config.yaml
model: "image autoencoder"
dataset: "photos of plants, animals and fungi (iNaturalist)"
train_examples: 155796
image_size: 48
crop_scale_min: 1
horizontal_flip: true
bottleneck: "plain"
downsampling_factor: 8
encoder_arch: "resnext"
encoder_norm: "batchnorm"
encoder_activation: "relu"
encoder_depths: [2, 2, 3, 2]
encoder_kernel_size: 3
encoder_stem: "deep"
encoder_avg_pool_shortcut: true
encoder_widths: [128, 192, 288, 432]
loss: "l1"
latent_channels: 16
decoder_norm: "groupnorm"
decoder_activation: "silu"
decoder_weight_standardization: false
decoder_widths: [32, 64, 128, 128]
decoder_blocks_per_level: 3
decoder_block: "bottleneck"
decoder_attention: false
decoder_upsampling: "transposed_conv"
init: "torch_default"
residual_init: "none"
optimizer: "muon"
muon_scale: "match_rms_adamw"
lr: 0.0056
momentum: 0.95
nesterov: false
orthogonalizer: "polar_express"
adamw_lr_other_params: 0.0022
l1_shrink: 0.01
steps: 6900
batch_size: 128
epochs: 5.7
lr_schedule: "cosine"
final_lr_fraction: 0
warmup_steps: 130
weight_decay: 0.2
adamw_weight_decay_other_params: 0.01
Rows from block 8 of the encoder, named by matrix and row number. Each number is 128 + 32 x the weight over its row's rms, rounded and kept within 0 to 255. All counts start at 0. After the name is the row's rms in percent of the matrix's.
# convs0: reduce pointwise conv (encoder.blocks.8.convs.0.weight, 216x432x1x1), inputs 324-431
convs0.170 112 [139 139  94 117 117 146  83 119 120 145 124 142 166 146 127 167 126 148 122 112 125 131 122 154 138  98 137 121 142  94 101  88 111 106 140 120 210 154 180 133 123 138 120  77 136 130 128 104  86 109 223 151  89 125 130  67 117 113 101 117  49  95  92 131 126 137 175 130 147 129 138 122  75 148 144 123 173 157 125 125 119  63 110 147 139 131 167 128 118  76 110 132  41 175 114 140  91 117  75 165 105 127 128 191 130 190 200 128]
convs0.171 096 [124 158  97  80 109 130 117 172 125 113 124 133 102  94 126 210 130 136  73 126 222 133 158 131 144 127  94 152 171  94 193 111 131 131 118 129 122 182 143 124  87 127 255 175 157 142 126 140 137  65 125 137 160 157 126 116 127 178 141 148  73 133 204  80 129 110 133  79 125 138 103 138 125 137 104 130  86 109  95 105 128 133 155 143 126 147 132 126 124 123 102 116 126 150 125 170 124 137 130 132 116 127 104 226 110  97 118 130]
convs0.172 101 [139 129 121 148 126 135 135 125 113 123  99 129 150 124  99 122 137 107 142 143 152 148 108 128 132 128 161 101 165 133  92 106 146 116 167 123 178 163 120 183 124 136 163 129 150 128 125  77 128 194 128 108 135 144 154 128 118 114 130 114 128 136  56  89 193 105 109  98 143 153 133 170  77 142 130 109 188 134 127 138 137 161 116 177 139 132 147 114 140 130  99 121  82 145 104 150  97 171  32 130  67 113 109 111 143 121 128 156]
convs0.173 102 [129 114 151 137 130  93 135 164 100 181 128  74 113 127 148 145 138 161 153 137 127 140 156 142 111 139 140 153 125 132 143 166 135  92 108 148   9 175 142 219 112 132 121 144 138 133 136 173 124 160 131 129 128 126 111 117 170  79 177 132 122 126 131 148  75 209 176 139 130 103 124  98 135 143 108 143 107 171 127 147 144 124 170 123 129 126 108 164 102 199 104 113 129 137 152 139 255  73 118 122  52 107 152 150 121 145 114 124]
convs0.174 107 [142 118  89 171 132 189 146 165 128 122 144  60 108 137 131 132 169 125 138 150  92  85  93 126 157 112 134 102 180 125 169 125 122  73 128 135 182 112 191 147 136  95 135 149 130 143 150 182 113 186  97 147 186  98 160 127  59 217 162 157 119 134  67 163 133 143 106 129 154 101 125 119 157 159 114  96 174 101 158 113 115  73  93 198 120 131 118 154 156 116 120 128 156 178 149 143 162 112  91 133  60 153 178  96 142  54 142 125]
convs0.175 089 [124 137 144 153  98 142 100 179  78  90 108 124 139 126  79  98 176 113 137  77 132 123 128 131 105  93 251 106  75 126  37 150  76 125 111 183  92 146 140  58 107 118 117 176 166 128 158 140 124 128  95 142  96 103 113 241 109  58 127 107 164  75 139 138  90 105 138 151 127 117 184  81  94 162 119 120 123 125 121 138 113 136 112 135 176  65 108 139 155 165 132  79 118 150 160 127 129 102  64  83 123 141  94  51  93  86 129 148]
convs0.176 100 [118 159 127 118 150 108 127  95 126 130 104 139 132 125 124 157 101 169 146 135 187 175  93 117 153  98 136 122 115  87 232 105  67 122  88 171 115 106 118 151 185 141 157 127  99 154  78 182  85 115 165 170  72 131 107 126 122 144 107 149  78 151  94  96 174 176 150 163 121 135  82 134 131 122  99 114 140  80 155 125 126 135 137  32 127 143 139 167 126 118 126 157 126 117 127 114 126 146  99 174  98 154 149  65 109 190 160 121]
convs0.177 096 [126 101  87  77 103 166  85  77 137 134 177 143 111 154 106 149 124 148  82 158 167 157 113  87 164 138  96 124 126 128 164 167 115 145  81  80 151 133 129 110 133  37 189 107 156 110 158 128  89 180 108 206 216  99 131 127 128 180 122 164 112 131 119 132  74 164 186 168 129 130 163  98 119 167 115 128 131 145 152 126 131  97 171 142 159 114 125 156 128 121 143 138  85 128 208 127 137 118 144 163 128 124 128  54 100  21 144 129]
convs0.178 090 [123 129  32 165  99 138 118 173 119 147  35  85  88  96 157 116 146 181 157 131 140 143 133 131 135 127 118 116 129  94 112 124 111 127  93 182 122 146 127 156 137 207 142  88 108 139 168 130 127 109 145 117 153 106 166 106 129 121 138 136  77 131 123  91 123 133 101 122 119 127 179 122  98 121 133 102 118 188 122 110 149  90 103  93 107 178 144 134  94 157 125  94 120 127 126 119 142 170 120 156 109 142 188 116 149 100 165 135]
convs0.179 097 [142 124 164 136 181 129 113 223 168 134 128  97 157 169 112 130 174 135 153 132 109  98 121 128 113 120 177 187 129 126 152  99 112 134 131 160  18 164 164 158 164 224 121 128 147 127 167 124  90 168  73 107 210 126 142 154 155 129 136 121  98 100  97 127 133 169 127 148 212 147 134 104 120 101 132  97 111 130 122  84 124 122 144  43 136 187 171  96 114 126 132 164  65 160 125 174 124 145 132 111 129 140 164 129 128 193 106 135]
convs0.180 100 [102 108 133 176 143  83 173 196 111 120 133 132 128 119 181 100 177  94  45 129 146 141 128 149 157 120 138 131 129 115 128  99 118 163 171  74  82  55 168 142 120 129 132 172 127 129 128 163 139 139 129 119 108  92 145 123 127 156 102 130 157 119  92 100 123 150 100 167  90 139 135 144 191 143 120 105 147 105 135  46 149 111 129 158 130 129 127 143 120 115 124  93 156 132 143 173 237  97 100 100 169 134 130 153 118 106 116 162]
convs0.181 105 [134 156 118 108 151 100 158 146  89 199 124 145 137  97 145 132 193 157 103 125 111 141 121  94 135  92 183 151  51  85 112 185 164 119 153 180 197 131 155 159 141 155 135 111  96 152 127 203 123 153 102 153 111 133  92 150 125 112 105 146 122  26  77 114 178 214 152 129 188 130 111 204 103 101  95 135 110 124 123 140 128  91 138 108 102 137 137  78 135 144 145 137  32 104 130 120 218 139 148 119 147 152 123 149  61 143 137 140]
convs0.182 103 [122 129 130 132 141  88 147 146  95 192 158 120 173  61 124 171 121 147 120  97 139 176 122  89 120 142 172 147 140 129 102 126 161  91 138 149  89 140 240 154 145  76 136 146 100 107 135 116 137 129 138 115 118 145  70 145  82 189 102 116 128 110  95 141 161 108 138 128 150 127  89 115  91 176 138 121 104 113 122 159 128 159 167 109 131  75 134  97 157 142 169 127 133 112 139 120 107 154 127 148 114 205 180 127 102 132 121 149]
convs0.183 103 [121 142 147  68 128 169 175 102 132 161 131 146 148 126 102 131 176 131 127 106 128 131 105 113 127 137 153 165 129 107 127 139 135 140 122 120 183 146 171 207 141 165 106 119 147 116 123 123 138  98 131 146 139 140 173 109 170 117 126 124 125 117 166 153 220 130  26 194 150 116 151 128 125 179 129  89 120 131 134 103 128 162 109  96 134 139 161 113 151  91 129 119 105 155 167 126 137 117  82 131 122 149 111  86 156 102 115 224]
convs0.184 100 [ 50 134 124 130 160 171 150 138 139 122 118 121 114 160 144  76 143 121 124 122 120  88 192 123 145 191 115 128 102 157 122 123 149 177 102 121 102 119 221 117 111  84 151  79 135 128  94 126 150 128 143 122 132 122 112 125 137 134 144 115  86 142 128 188 130 100 131  65 143 128 127 127 122  50 122 146 133 128 104 120 130 125  48 114 131 106 128 234 120 162 122  85 126 103 215  76 132 120  73  75 161 133 120 120 120 179  81  77]
convs0.185 101 [ 63 117 164 117 142 152  98 135 104 127 135 115  82  83 142 183 109 114 153 104 128 124 169 138  94 128 122 188 142 125 115 129 100 172  86 203 123 141  77 131  82 124  92  63 132  91 134 133 104 158 127 124  98 143 107 132 113 122 140 125 131 145 122  70 125 185 139 121 118 125 175 127 155 196  99 125 201 107 181 147 158 105 127 130 103 130 170  86 143  72 134 160 159 125 116  94 136  59 125 111 167 121  56 112  81 128 148 135]
convs0.186 096 [ 55 156 182 115 137  98 126 138  94 112 135 101 125 100 118 114  89  92 186 116 101 100 123 165 131 110 190 116 110 166 131 112 144 120 100 151 125  97 189 131 104 142 129  87 148 116 116 128 125 113 115 141 163 129 122 172 158 131 109 151  69  78 133 201 101 133 170 135 152 134 113  64 149  91 167 117  89 139 105 128 123  74 132 126 132 128 142 101 103 125 116 136  91 138  85 111 111 105  93 124 169 135 127  65 104 156 127 194]
convs0.187 102 [143 133 174 169 150 152 138 141 118 186 131 107 128 116 133 179 156 128 112 149 118 255 169 132 142 109 137 103 151 131 168 160 140 143  98 145 134 138 113  53 132 167 129 119 156 157 144 204 145 142 163  90 102 105 126 125 129 168 151 136  58 145 171 147 111 101  70 158 141 126 139  82 184 126  77 110 232 129 120 131 128 153 128 104 133 140 135 134 140  90 153 161 166 140 150 151 184  90  92 131 127 128 217 131 135 164 101 101]
convs0.188 098 [150 172 180 116 133 147 146 123  64 149 190 108 162 114 149 115 119 114 124 128 170 140 129 119 130 142 129 188 137  94 143 158 110 153 151 133  66 173 117 120 124 116  71 121 127 120  75 138 139 127 153 140 142 120 128 133 151 171 140 136 191 130 112 110 135 106 125 150 126 131 125 161 191 126 128  88 117  99 124 136 124 104  75 121 110 116 121 185 130 111 140 205  72 148 112  99 148  36 170 115 135 149 128 122  99  83 116 129]
convs0.189 104 [133 112 110 203 156 120 141 172 120 118 123 106 123 137 153 157 156 115  88 139 139 138 125 124 110 124 131 191 111 119 133 169 116 138 104 154 103 121 131 151 175 129 159 136 173 131 133 128 129 198 115 110 241 119 103  89 117 141 185 119  88 139 116  85   9 132 145 126 169 132 120 104  86 114 175 154 113 132 163 121 130 168 186 102  77 121 140  60 125 125 130 197 107 119 160 112 174  78  46 131 120 113 140 151 167 120 102 125]
convs0.190 113 [135 126 154  96 185 102 145 148 140  69 153 172  93 120 103  94  76 113 125 113 125 162 127 141 125  89 158 185  74 128 163 108  65 159 128 123 105 124 152  84  49 111 183 136  96 128  99 128 166 127 152 136 129  88  42 129 222 115 101 153 108 133 162 105  83 154 152 116 121 127 122 134 117 169 130 119 116 146 156 129 136 160 122 122 156 142 114 121 145 149 128 115 185 134 146 139 140 174 255  80 210 128  92 173  71 119 177  94]
convs0.191 099 [139 131 133 149 147 142 152 211 136 105  80 149 191 162 184 126 174 222 149 145 147 143 110 133 124 123 129 158 144 118 110 144 164 106 151 125 160  38 187 149 159 177 106 118  50 128 115 128 121 168  65 136 165 136  93 106 122  36 121 153 144 127  89 137 128 153 137 144 123 123  70 170 158 119  90 104 129 140 104 131 128 102 127 147  74 108 112 128 128 174 120 145 150 146 103 100  84  95 155 129 160  94 126 125 114 214 113 109]
convs0.192 094 [114 150  71 106 126 135 129 112 114  94 144 112 117 137 157 149 135 126 116 125  92 223 158 107  93 101 146  94 115 136 130 132 121 175 145 126 239 127 105  96  82 128  73 128 145  84 131 123 184 135  99 115 130 135  97  83 102 119 139 112 134 122  95 130 105 126 192 105 130 138 168 117 100 121 155 140 139 102 129 144 143 133 115 175 175 111 170 140 173 125  91 131 170 146 154 128 160 119 105 132 148 139 133  58 116 149 138 122]
convs0.193 119 [140 136 180 147 108 141 131 148 130 154 151 122 125 127 174  58 198 115 140 130  87 115 136 129 122 134 181 126 113 137 152 135  98 123 137 109 124 140 138 222 127 141 113  97 120 110 106 157 148  94 143 135 103 113 130 168  82  66 173 180 108 132 115 159 153 123 165  69 159  91 130 191 163 111 127 130 102 183 139 127 121 140 128  77 107 136 161 185 108 139 127 172 192 132 172 120 115 115  88 120 132 109 136 122 139 116 117 144]
convs0.194 096 [ 95 126 101 117  80 135 147 133 147  81 123  79 121 168  78 187 162 120 112 138 138  83 192 140 103 142  75 140 128 140 154 143 108 113 144 136 122 174 159  72 118 127  76 175 114 118  95 129 179 137 164  88 162 163 133 191 125 153  79 116 154 162 112  72 109  93 164 144 140 123 177 125 143 118 129 150 120 212 133 115 131 133 159 142  98 100 113 109 108 126 102 222 133 139 119 146 136 115 106 114 124 117  48 130  72 131  81 106]
convs0.195 105 [143 133 122 123 142 117 139 149 107 108 126 104 129 153 130 142 139 128 113 102 127 161 113  43 121  64 114 135 113 115 106 105  66 178 128 148 170 136 208  45 146 121 142 164 112 157 140  95  93 131 156 130 106 129  57 137 150 115 133 122  72  99 142 132 191 106 164 113 104 119 135 134 150 151 129 131 154 129 128  78 112 111 168 174 140 139 109  97 138 183 146 181 113 123 130 104 102  41 179 150 183 148 163  78 139 127 188 161]
convs0.196 101 [117 107 248  61 180 108 193 132  94 110 130  71 198 131 129 150 122 150 135 112 119 128 117  99 159 170 178  98  63 133 216 128 131 140 171  91 134 108 144 136  95  46 182 159 143 131 127 135 147 151  54  96 128  61 128 167 160 149 165 131 115 156 124 103 129 131 236 140 123 120 152 163 141 135 152 158 127 138 152 128 133  79 135 101  92 129 102  81 105 134 130 109 133 121  67 132 138  86 192 152  98 134 165 141 105 142 135 108]
convs0.197 107 [ 88  99 155 106 119  79 117 126 115 127 143 166 128 139 122 148  94 112 112 131 146 119 157 138 130 110 120  80 160 114  77 149 115 135 136 193 133 144 136 119  83 127 113 178 161 187 112 105  99 146 133  56 152  83  51 130 105 201 142 157 182 138 133 125 173 135 135 142 141 117 128 120 146 215 128 129 144 125 122  79 140  83 141 113 135 134 142 128 136  99 128 151  94 121 110 114 121 128 134 156  97 130 153 211 150 105 126 151]
convs0.198 104 [156 133 112 136 129  90 145 151 139 122 129 118 142 111  96 152 159 119 127 114  94 125 118 174 137 112 196 125  77 131 124 147 127 160 168 108  93 186  95 126 127 218  90  70  64 133  74 128 129 141  93 128 132 139 137  48 146 162 128 176 154 156 138 165 151 157 161 169 135 104 126 112 170 135 120 117 119  67 126  95 120  94  41 105 150 122  92 155 111 127  78 102 119 137 139 139 100 121  94 128 126 107  36 111 121 118 198 116]