config = dict(
    encoder_arch='resnext',
    model='image autoencoder',
    dataset='photos of plants, animals and fungi (iNaturalist)',
    train_examples=155796,
    image_size=48,
    crop_scale_min=1,
    horizontal_flip=True,
    bottleneck='plain',
    downsampling_factor=8,
    encoder_norm='batchnorm',
    encoder_activation='relu',
    encoder_depths=[2, 2, 3, 2],
    encoder_kernel_size=3,
    encoder_stem='deep',
    encoder_avg_pool_shortcut=True,
    encoder_widths=[128, 192, 288, 432],
    loss='l1',
    latent_channels=16,
    decoder_norm='groupnorm',
    decoder_activation='silu',
    decoder_weight_standardization=False,
    decoder_widths=[32, 64, 128, 128],
    decoder_blocks_per_level=3,
    decoder_block='bottleneck',
    decoder_attention=False,
    decoder_upsampling='transposed_conv',
    init='torch_default',
    residual_init='none',
    optimizer='muon',
    muon_scale='match_rms_adamw',
    lr=0.0056,
    momentum=0.95,
    nesterov=False,
    orthogonalizer='polar_express',
    adamw_lr_other_params=0.0022,
    l1_shrink=0.01,
    steps=6900,
    batch_size=128,
    epochs=5.7,
    lr_schedule='cosine',
    final_lr_fraction=0,
    warmup_steps=130,
    weight_decay=0.2,
    adamw_weight_decay_other_params=0.01,
)
Rows from block 6 of the encoder, named by matrix and row number. Each number is 200 + 40 x the weight over its row's rms, rounded and kept within 0 to 999. All counts start at 0. After the name is the row's rms in percent of the matrix's.
# convs0: reduce pointwise conv (encoder.blocks.6.convs.0.weight, 144x288x1x1), inputs 0-95
convs0.51,122,206,218,197,233,198,202,208,328,165,144,153,248,209,144,192,122,225,193,199,171,149,184,261,173,225,185,162,271,205,133,195,215,205,211,189,196,213,200,270,216,134,357,209,253,197,167,163,152,200,183,191,213,154,199,216,235,226,202,188,194,163,188,258,223,166,188,188,158,207,224,203,157,168,132,203,219,231,202,161,195,223,219,181,248,176,224,260,179,197,199,180,258,205,122,176,223
convs0.52,101,206,212,194,200,195,303,209,198,200,208,165,256,222,154,300,210,210,175,194,164,182,148,197,209,208,237,138,197,188,200,195,121,248,256,195,203,201,175,129,230,215,158,206,321,194,215,187,126,231,137,217,180,159,194,195,239,245,190,189,151,205,150,174,213,207,199,200,218,172,223,227,201,188,189,214,183,161,168,265,195,178,208,229,179,221,226,166,230,136,203,198,212,213,190,189,234
convs0.53,122,211,181,185,209,271,197,189,246,173,201,164,166,239,239,321,227,246,171,173,145,226,214,199,292,195,222,206,156,190,276,202,196,187,197,214,181,158,207,171,220,200,183,200,194,171,235,207,196,204,196,328,199,160,187,193,201,216,284,206,211,187,164,204,240,165,189,207,119,203,183,192,200,177,168,229,270,243,222,219,183,193,229,180,173,198,202,182,207,232,211,372,186,226,239,264,191
convs0.54,097,202,236,162,208,326,245,202,200,172,217,210,236,174,201,161,250,244,248,178,210,218,197,191,181,215,128,164,191,170,188,173,273,178,208,157,232,174,206,172,208,182,90,300,226,242,138,117,222,139,213,172,188,156,225,165,273,267,198,203,143,157,139,185,205,200,171,200,198,174,242,178,192,146,229,259,191,189,194,283,201,180,168,199,263,309,126,174,152,179,166,191,264,233,208,210,201
convs0.55,084,174,233,198,152,145,172,164,232,202,187,195,191,203,169,249,220,223,238,212,232,218,208,192,221,177,245,212,127,151,185,221,219,233,159,213,234,248,176,211,136,166,187,200,189,188,201,136,292,291,81,154,243,276,198,205,193,237,245,202,161,201,227,176,113,194,140,214,171,186,215,185,194,161,189,229,192,204,215,252,202,245,201,192,175,183,202,138,197,209,180,256,233,183,224,228,148
convs0.56,152,209,190,174,214,507,200,183,178,221,217,200,226,199,195,235,264,193,209,191,191,139,231,214,238,131,191,212,203,208,191,210,203,222,203,180,185,155,199,207,230,204,171,202,215,217,209,0,160,206,233,198,156,226,189,198,189,198,177,176,199,194,220,167,230,130,200,211,189,175,192,217,195,200,216,173,201,217,206,220,214,170,203,190,159,196,208,218,206,197,204,268,186,199,195,175,184
convs0.57,084,177,215,260,261,153,191,206,202,175,203,209,182,210,193,218,184,144,214,200,185,176,240,196,200,203,166,200,205,194,155,188,168,165,138,196,167,157,240,224,199,194,238,239,290,197,231,171,284,189,196,184,240,196,231,228,182,182,237,140,192,223,175,164,183,147,177,238,212,194,195,116,203,222,199,171,259,202,177,191,213,304,229,194,174,175,247,196,241,198,215,200,224,217,123,202,217
convs0.58,073,180,261,208,154,225,178,184,190,227,240,155,175,151,154,310,217,195,178,198,104,134,255,252,200,194,226,204,130,201,291,204,200,220,215,177,157,183,210,295,250,220,182,347,200,201,208,276,155,270,200,213,250,224,161,136,205,178,199,249,140,195,157,146,180,165,134,157,144,122,214,154,238,270,194,288,168,141,213,244,230,165,220,208,236,218,256,194,244,245,198,184,146,226,213,162,233
convs0.59,118,207,218,176,201,265,180,261,192,195,178,197,252,200,207,182,190,141,116,206,178,134,173,174,161,246,160,261,199,187,131,179,252,178,216,195,177,190,207,236,161,218,160,163,235,188,210,195,100,203,258,187,201,123,229,197,94,168,224,177,256,172,214,244,200,220,167,182,438,191,183,201,243,241,215,275,196,263,139,167,203,178,202,219,182,200,187,198,176,156,229,249,200,194,183,157,182
convs0.60,103,137,190,139,198,167,204,123,218,202,203,198,247,217,226,207,180,252,148,234,203,200,217,196,192,199,224,191,206,147,178,182,240,143,229,154,215,246,152,178,198,145,210,226,231,196,260,151,193,198,193,252,196,186,183,198,266,177,248,226,210,216,188,117,123,180,160,235,150,138,202,206,150,199,160,188,165,182,236,198,245,170,186,211,248,178,180,205,200,220,171,178,262,234,162,101,269
convs0.61,074,195,270,219,151,332,180,239,187,200,230,231,200,194,187,277,217,214,218,191,118,231,209,219,202,183,211,149,204,217,249,202,278,146,229,174,152,251,179,201,163,144,151,207,289,228,247,249,172,147,276,209,248,166,202,207,160,160,183,149,232,215,178,167,176,144,192,192,220,194,242,164,279,206,206,250,166,207,162,179,216,204,207,193,147,157,222,185,208,237,181,249,204,165,197,192,222
convs0.62,074,158,200,134,211,180,222,172,206,199,228,300,167,119,159,252,208,191,183,296,176,152,217,220,101,183,212,275,132,193,161,221,277,210,311,168,221,184,198,179,195,244,196,210,212,208,210,217,205,188,139,172,199,226,321,191,180,209,222,199,188,207,248,182,218,194,273,221,211,210,237,196,290,133,193,275,210,185,198,230,194,188,196,211,189,259,158,211,242,150,176,165,138,200,181,155,196
convs0.63,094,144,162,221,233,98,172,203,168,189,203,239,213,179,190,141,200,199,199,203,185,155,226,180,186,259,148,201,274,227,250,212,258,244,269,208,231,293,129,228,151,247,146,171,197,191,213,331,261,202,248,127,171,178,224,300,154,195,212,195,198,248,228,155,210,264,170,191,231,251,141,203,200,199,225,212,209,257,175,210,203,257,224,188,131,168,222,189,184,204,214,202,141,200,167,161,162
convs0.64,092,324,209,188,216,109,190,256,275,171,260,190,169,198,179,192,199,244,240,207,223,190,263,216,190,216,197,197,171,205,304,198,207,161,202,340,278,145,295,207,178,200,317,245,195,222,203,172,230,274,119,215,228,179,198,218,191,213,179,197,188,189,215,107,206,194,250,300,200,306,199,199,175,173,204,202,201,200,225,252,182,197,181,104,185,248,175,208,227,258,169,198,211,212,211,196,237
convs0.65,070,188,241,200,179,204,221,207,205,177,258,204,160,102,240,213,215,215,156,222,200,187,195,225,178,208,189,212,114,190,212,291,193,199,226,213,196,194,254,212,181,275,180,251,217,227,200,211,277,238,164,232,189,267,197,198,197,147,193,295,141,164,248,185,242,221,224,235,202,161,214,141,223,135,271,326,195,246,193,318,231,206,242,198,193,271,200,134,153,228,183,238,185,123,254,197,270
convs0.66,107,267,174,151,223,210,199,188,203,136,200,224,139,221,193,215,165,203,224,226,164,195,183,209,195,245,189,190,188,189,198,243,190,138,184,185,236,204,239,175,216,221,122,188,159,235,123,256,220,186,200,236,204,167,228,119,233,202,190,201,194,112,266,188,200,163,241,156,175,217,221,195,182,174,243,328,181,217,201,250,198,229,198,233,229,202,153,177,223,131,216,213,214,188,131,166,204
convs0.67,107,167,187,190,129,149,232,251,190,184,228,193,236,213,199,202,219,213,195,189,192,200,173,305,237,199,101,164,231,208,216,261,198,248,198,199,190,192,252,157,249,221,129,216,202,191,226,192,217,159,199,188,112,182,188,244,171,216,230,253,203,152,211,222,194,205,239,243,73,201,221,191,221,223,208,232,237,187,216,204,200,237,168,137,165,151,210,146,258,247,198,177,137,200,269,193,195
convs0.68,121,112,247,160,207,343,223,174,207,237,196,172,169,205,238,283,202,221,211,179,197,214,208,168,183,132,250,175,120,214,159,183,231,197,195,182,183,200,159,196,223,214,208,278,248,174,234,418,184,246,198,212,178,174,202,183,242,180,180,187,169,251,200,242,220,169,176,182,230,166,199,196,200,191,196,201,140,139,146,212,207,172,198,165,176,157,159,163,169,258,171,219,197,180,218,165,176
convs0.69,101,197,185,259,168,223,193,294,287,260,181,200,305,194,304,209,195,194,200,145,228,245,186,170,205,247,188,206,339,201,165,182,213,253,206,198,209,140,217,179,267,175,180,207,182,151,237,171,221,192,94,325,257,219,193,208,191,241,243,219,186,246,231,235,238,234,157,189,191,276,214,209,217,232,200,204,251,216,193,155,225,227,217,131,172,247,197,180,221,185,165,159,176,184,204,204,110
convs0.70,102,182,132,181,174,357,226,214,231,246,183,205,181,204,186,322,235,190,192,167,213,194,215,184,203,210,214,134,204,208,188,143,179,217,209,212,120,146,202,201,215,239,223,209,203,206,231,331,131,311,199,229,244,191,252,151,191,206,194,200,182,248,224,179,180,169,181,240,152,202,165,179,181,215,157,246,151,201,186,210,203,144,179,173,129,235,246,202,260,189,196,227,160,200,191,191,195
convs0.71,110,193,210,128,157,166,173,199,173,261,158,236,205,211,310,144,201,250,200,197,156,156,215,196,190,94,193,274,144,244,116,180,192,218,203,173,179,175,123,200,215,187,185,245,212,171,204,137,304,251,234,208,250,272,222,179,175,191,202,233,183,246,185,197,172,241,148,233,198,229,184,185,219,209,166,159,147,250,197,212,189,237,183,185,213,162,212,179,163,204,213,181,194,203,199,216,197
convs0.72,097,174,194,203,197,559,200,214,184,192,207,203,199,192,179,201,212,222,177,163,163,123,191,207,161,209,219,192,257,198,175,201,199,216,177,191,195,186,210,182,189,218,250,203,213,263,212,200,199,254,186,229,190,201,243,202,205,235,193,159,205,240,255,161,222,178,189,212,202,166,171,241,178,246,201,232,187,185,219,245,195,179,201,204,203,176,206,183,218,179,199,239,236,216,205,200,188
convs0.73,079,161,184,172,194,236,162,276,164,154,201,207,229,199,275,204,111,283,203,230,201,160,185,186,154,169,203,204,234,230,137,203,196,217,177,178,239,202,243,137,185,209,163,183,148,186,298,72,165,217,166,160,136,213,214,266,161,203,260,177,211,162,238,171,178,244,195,201,307,216,252,221,238,243,206,178,218,270,205,251,198,210,207,224,248,211,195,187,242,93,160,208,190,190,237,227,180
convs0.74,115,229,197,182,201,696,208,168,155,192,239,204,200,172,216,276,235,222,184,197,196,192,199,217,211,131,199,219,214,184,246,193,167,200,188,202,200,172,192,164,200,191,197,230,204,239,195,105,193,205,159,191,181,232,232,178,179,216,168,200,227,204,150,183,218,216,231,214,189,143,223,186,210,201,219,183,200,217,201,222,183,228,184,198,195,196,202,186,215,199,175,199,191,201,209,200,202
convs0.75,077,201,212,188,175,115,199,197,216,185,189,285,204,241,171,263,126,205,229,238,126,131,164,268,201,208,172,141,133,147,273,238,183,177,195,180,159,140,241,174,213,229,142,185,200,171,147,185,195,229,170,220,185,170,197,185,201,222,233,175,202,208,150,168,199,189,188,197,207,190,276,266,180,153,181,217,213,173,198,205,205,208,208,188,203,261,258,161,270,278,200,184,184,183,219,211,156
convs0.76,065,245,185,151,181,244,208,183,173,211,208,253,232,225,202,230,166,179,202,163,191,202,210,130,206,215,179,138,202,169,157,209,201,172,170,187,198,231,187,208,196,100,154,293,197,233,120,157,199,262,188,247,207,195,224,193,190,196,206,188,171,161,84,132,255,188,202,203,223,187,195,202,219,199,236,271,249,238,178,234,211,208,191,204,235,237,186,107,234,190,170,208,208,221,228,181,234
convs0.77,089,197,200,155,155,125,202,210,201,165,190,177,207,243,142,239,224,193,192,255,188,203,116,169,228,244,153,192,209,162,201,183,219,187,199,190,157,264,178,202,158,186,200,234,243,262,234,303,188,222,231,199,150,253,186,199,287,240,235,222,198,201,154,159,179,195,102,212,210,217,200,151,143,205,184,194,176,191,186,255,261,173,232,206,209,202,192,213,194,253,232,261,215,195,192,203,200
convs0.78,073,218,256,195,232,201,228,242,122,212,148,204,224,195,180,200,276,257,155,208,250,177,136,196,167,200,196,150,178,198,231,209,213,208,194,255,169,195,203,139,312,209,196,203,208,162,199,117,197,178,222,230,162,195,238,217,269,276,207,196,194,241,188,163,199,219,211,212,177,139,224,174,199,195,192,281,147,216,196,326,181,197,209,200,235,224,198,120,236,202,198,222,200,171,184,197,211
convs0.79,080,204,294,197,193,116,202,173,308,189,144,143,246,243,206,245,171,157,196,198,233,199,180,190,161,196,160,161,202,184,205,247,231,200,189,213,191,310,220,200,183,177,207,241,190,271,229,136,103,162,127,269,162,152,153,202,182,170,180,137,175,151,183,190,120,197,198,182,241,206,274,205,248,164,200,279,181,218,266,271,201,210,198,215,240,332,177,161,235,209,185,235,157,121,175,229,208
convs0.80,068,181,199,230,212,133,199,217,193,160,176,207,196,197,225,220,219,203,208,248,189,131,207,208,267,214,242,104,166,188,278,209,162,179,205,207,232,198,197,213,151,303,173,232,262,191,228,179,253,121,232,182,312,236,240,198,230,164,210,244,198,246,179,140,201,209,171,256,195,188,214,209,188,219,254,222,210,205,116,271,219,186,119,189,181,236,205,143,190,192,103,201,193,202,204,185,164
convs0.81,084,204,184,145,199,293,240,170,232,212,209,253,139,200,140,232,235,177,163,186,188,221,215,173,175,223,242,132,243,162,166,181,197,217,246,146,202,183,212,182,165,233,186,157,251,164,356,146,214,192,135,137,166,217,181,251,218,176,224,221,146,183,203,171,133,257,282,262,139,167,192,215,143,203,199,236,194,237,201,210,246,126,157,229,195,239,208,175,225,188,210,209,209,248,204,168,186
convs0.82,073,165,199,208,185,100,186,109,163,200,208,211,212,206,257,209,215,240,207,197,89,107,196,196,214,116,215,260,225,171,239,199,204,240,199,176,291,233,177,205,200,252,202,154,204,182,148,55,203,186,197,129,193,187,224,197,134,169,181,217,185,215,196,175,218,204,206,165,175,126,254,179,194,173,232,161,194,205,204,234,249,244,241,188,206,255,212,165,237,175,164,195,165,273,186,111,225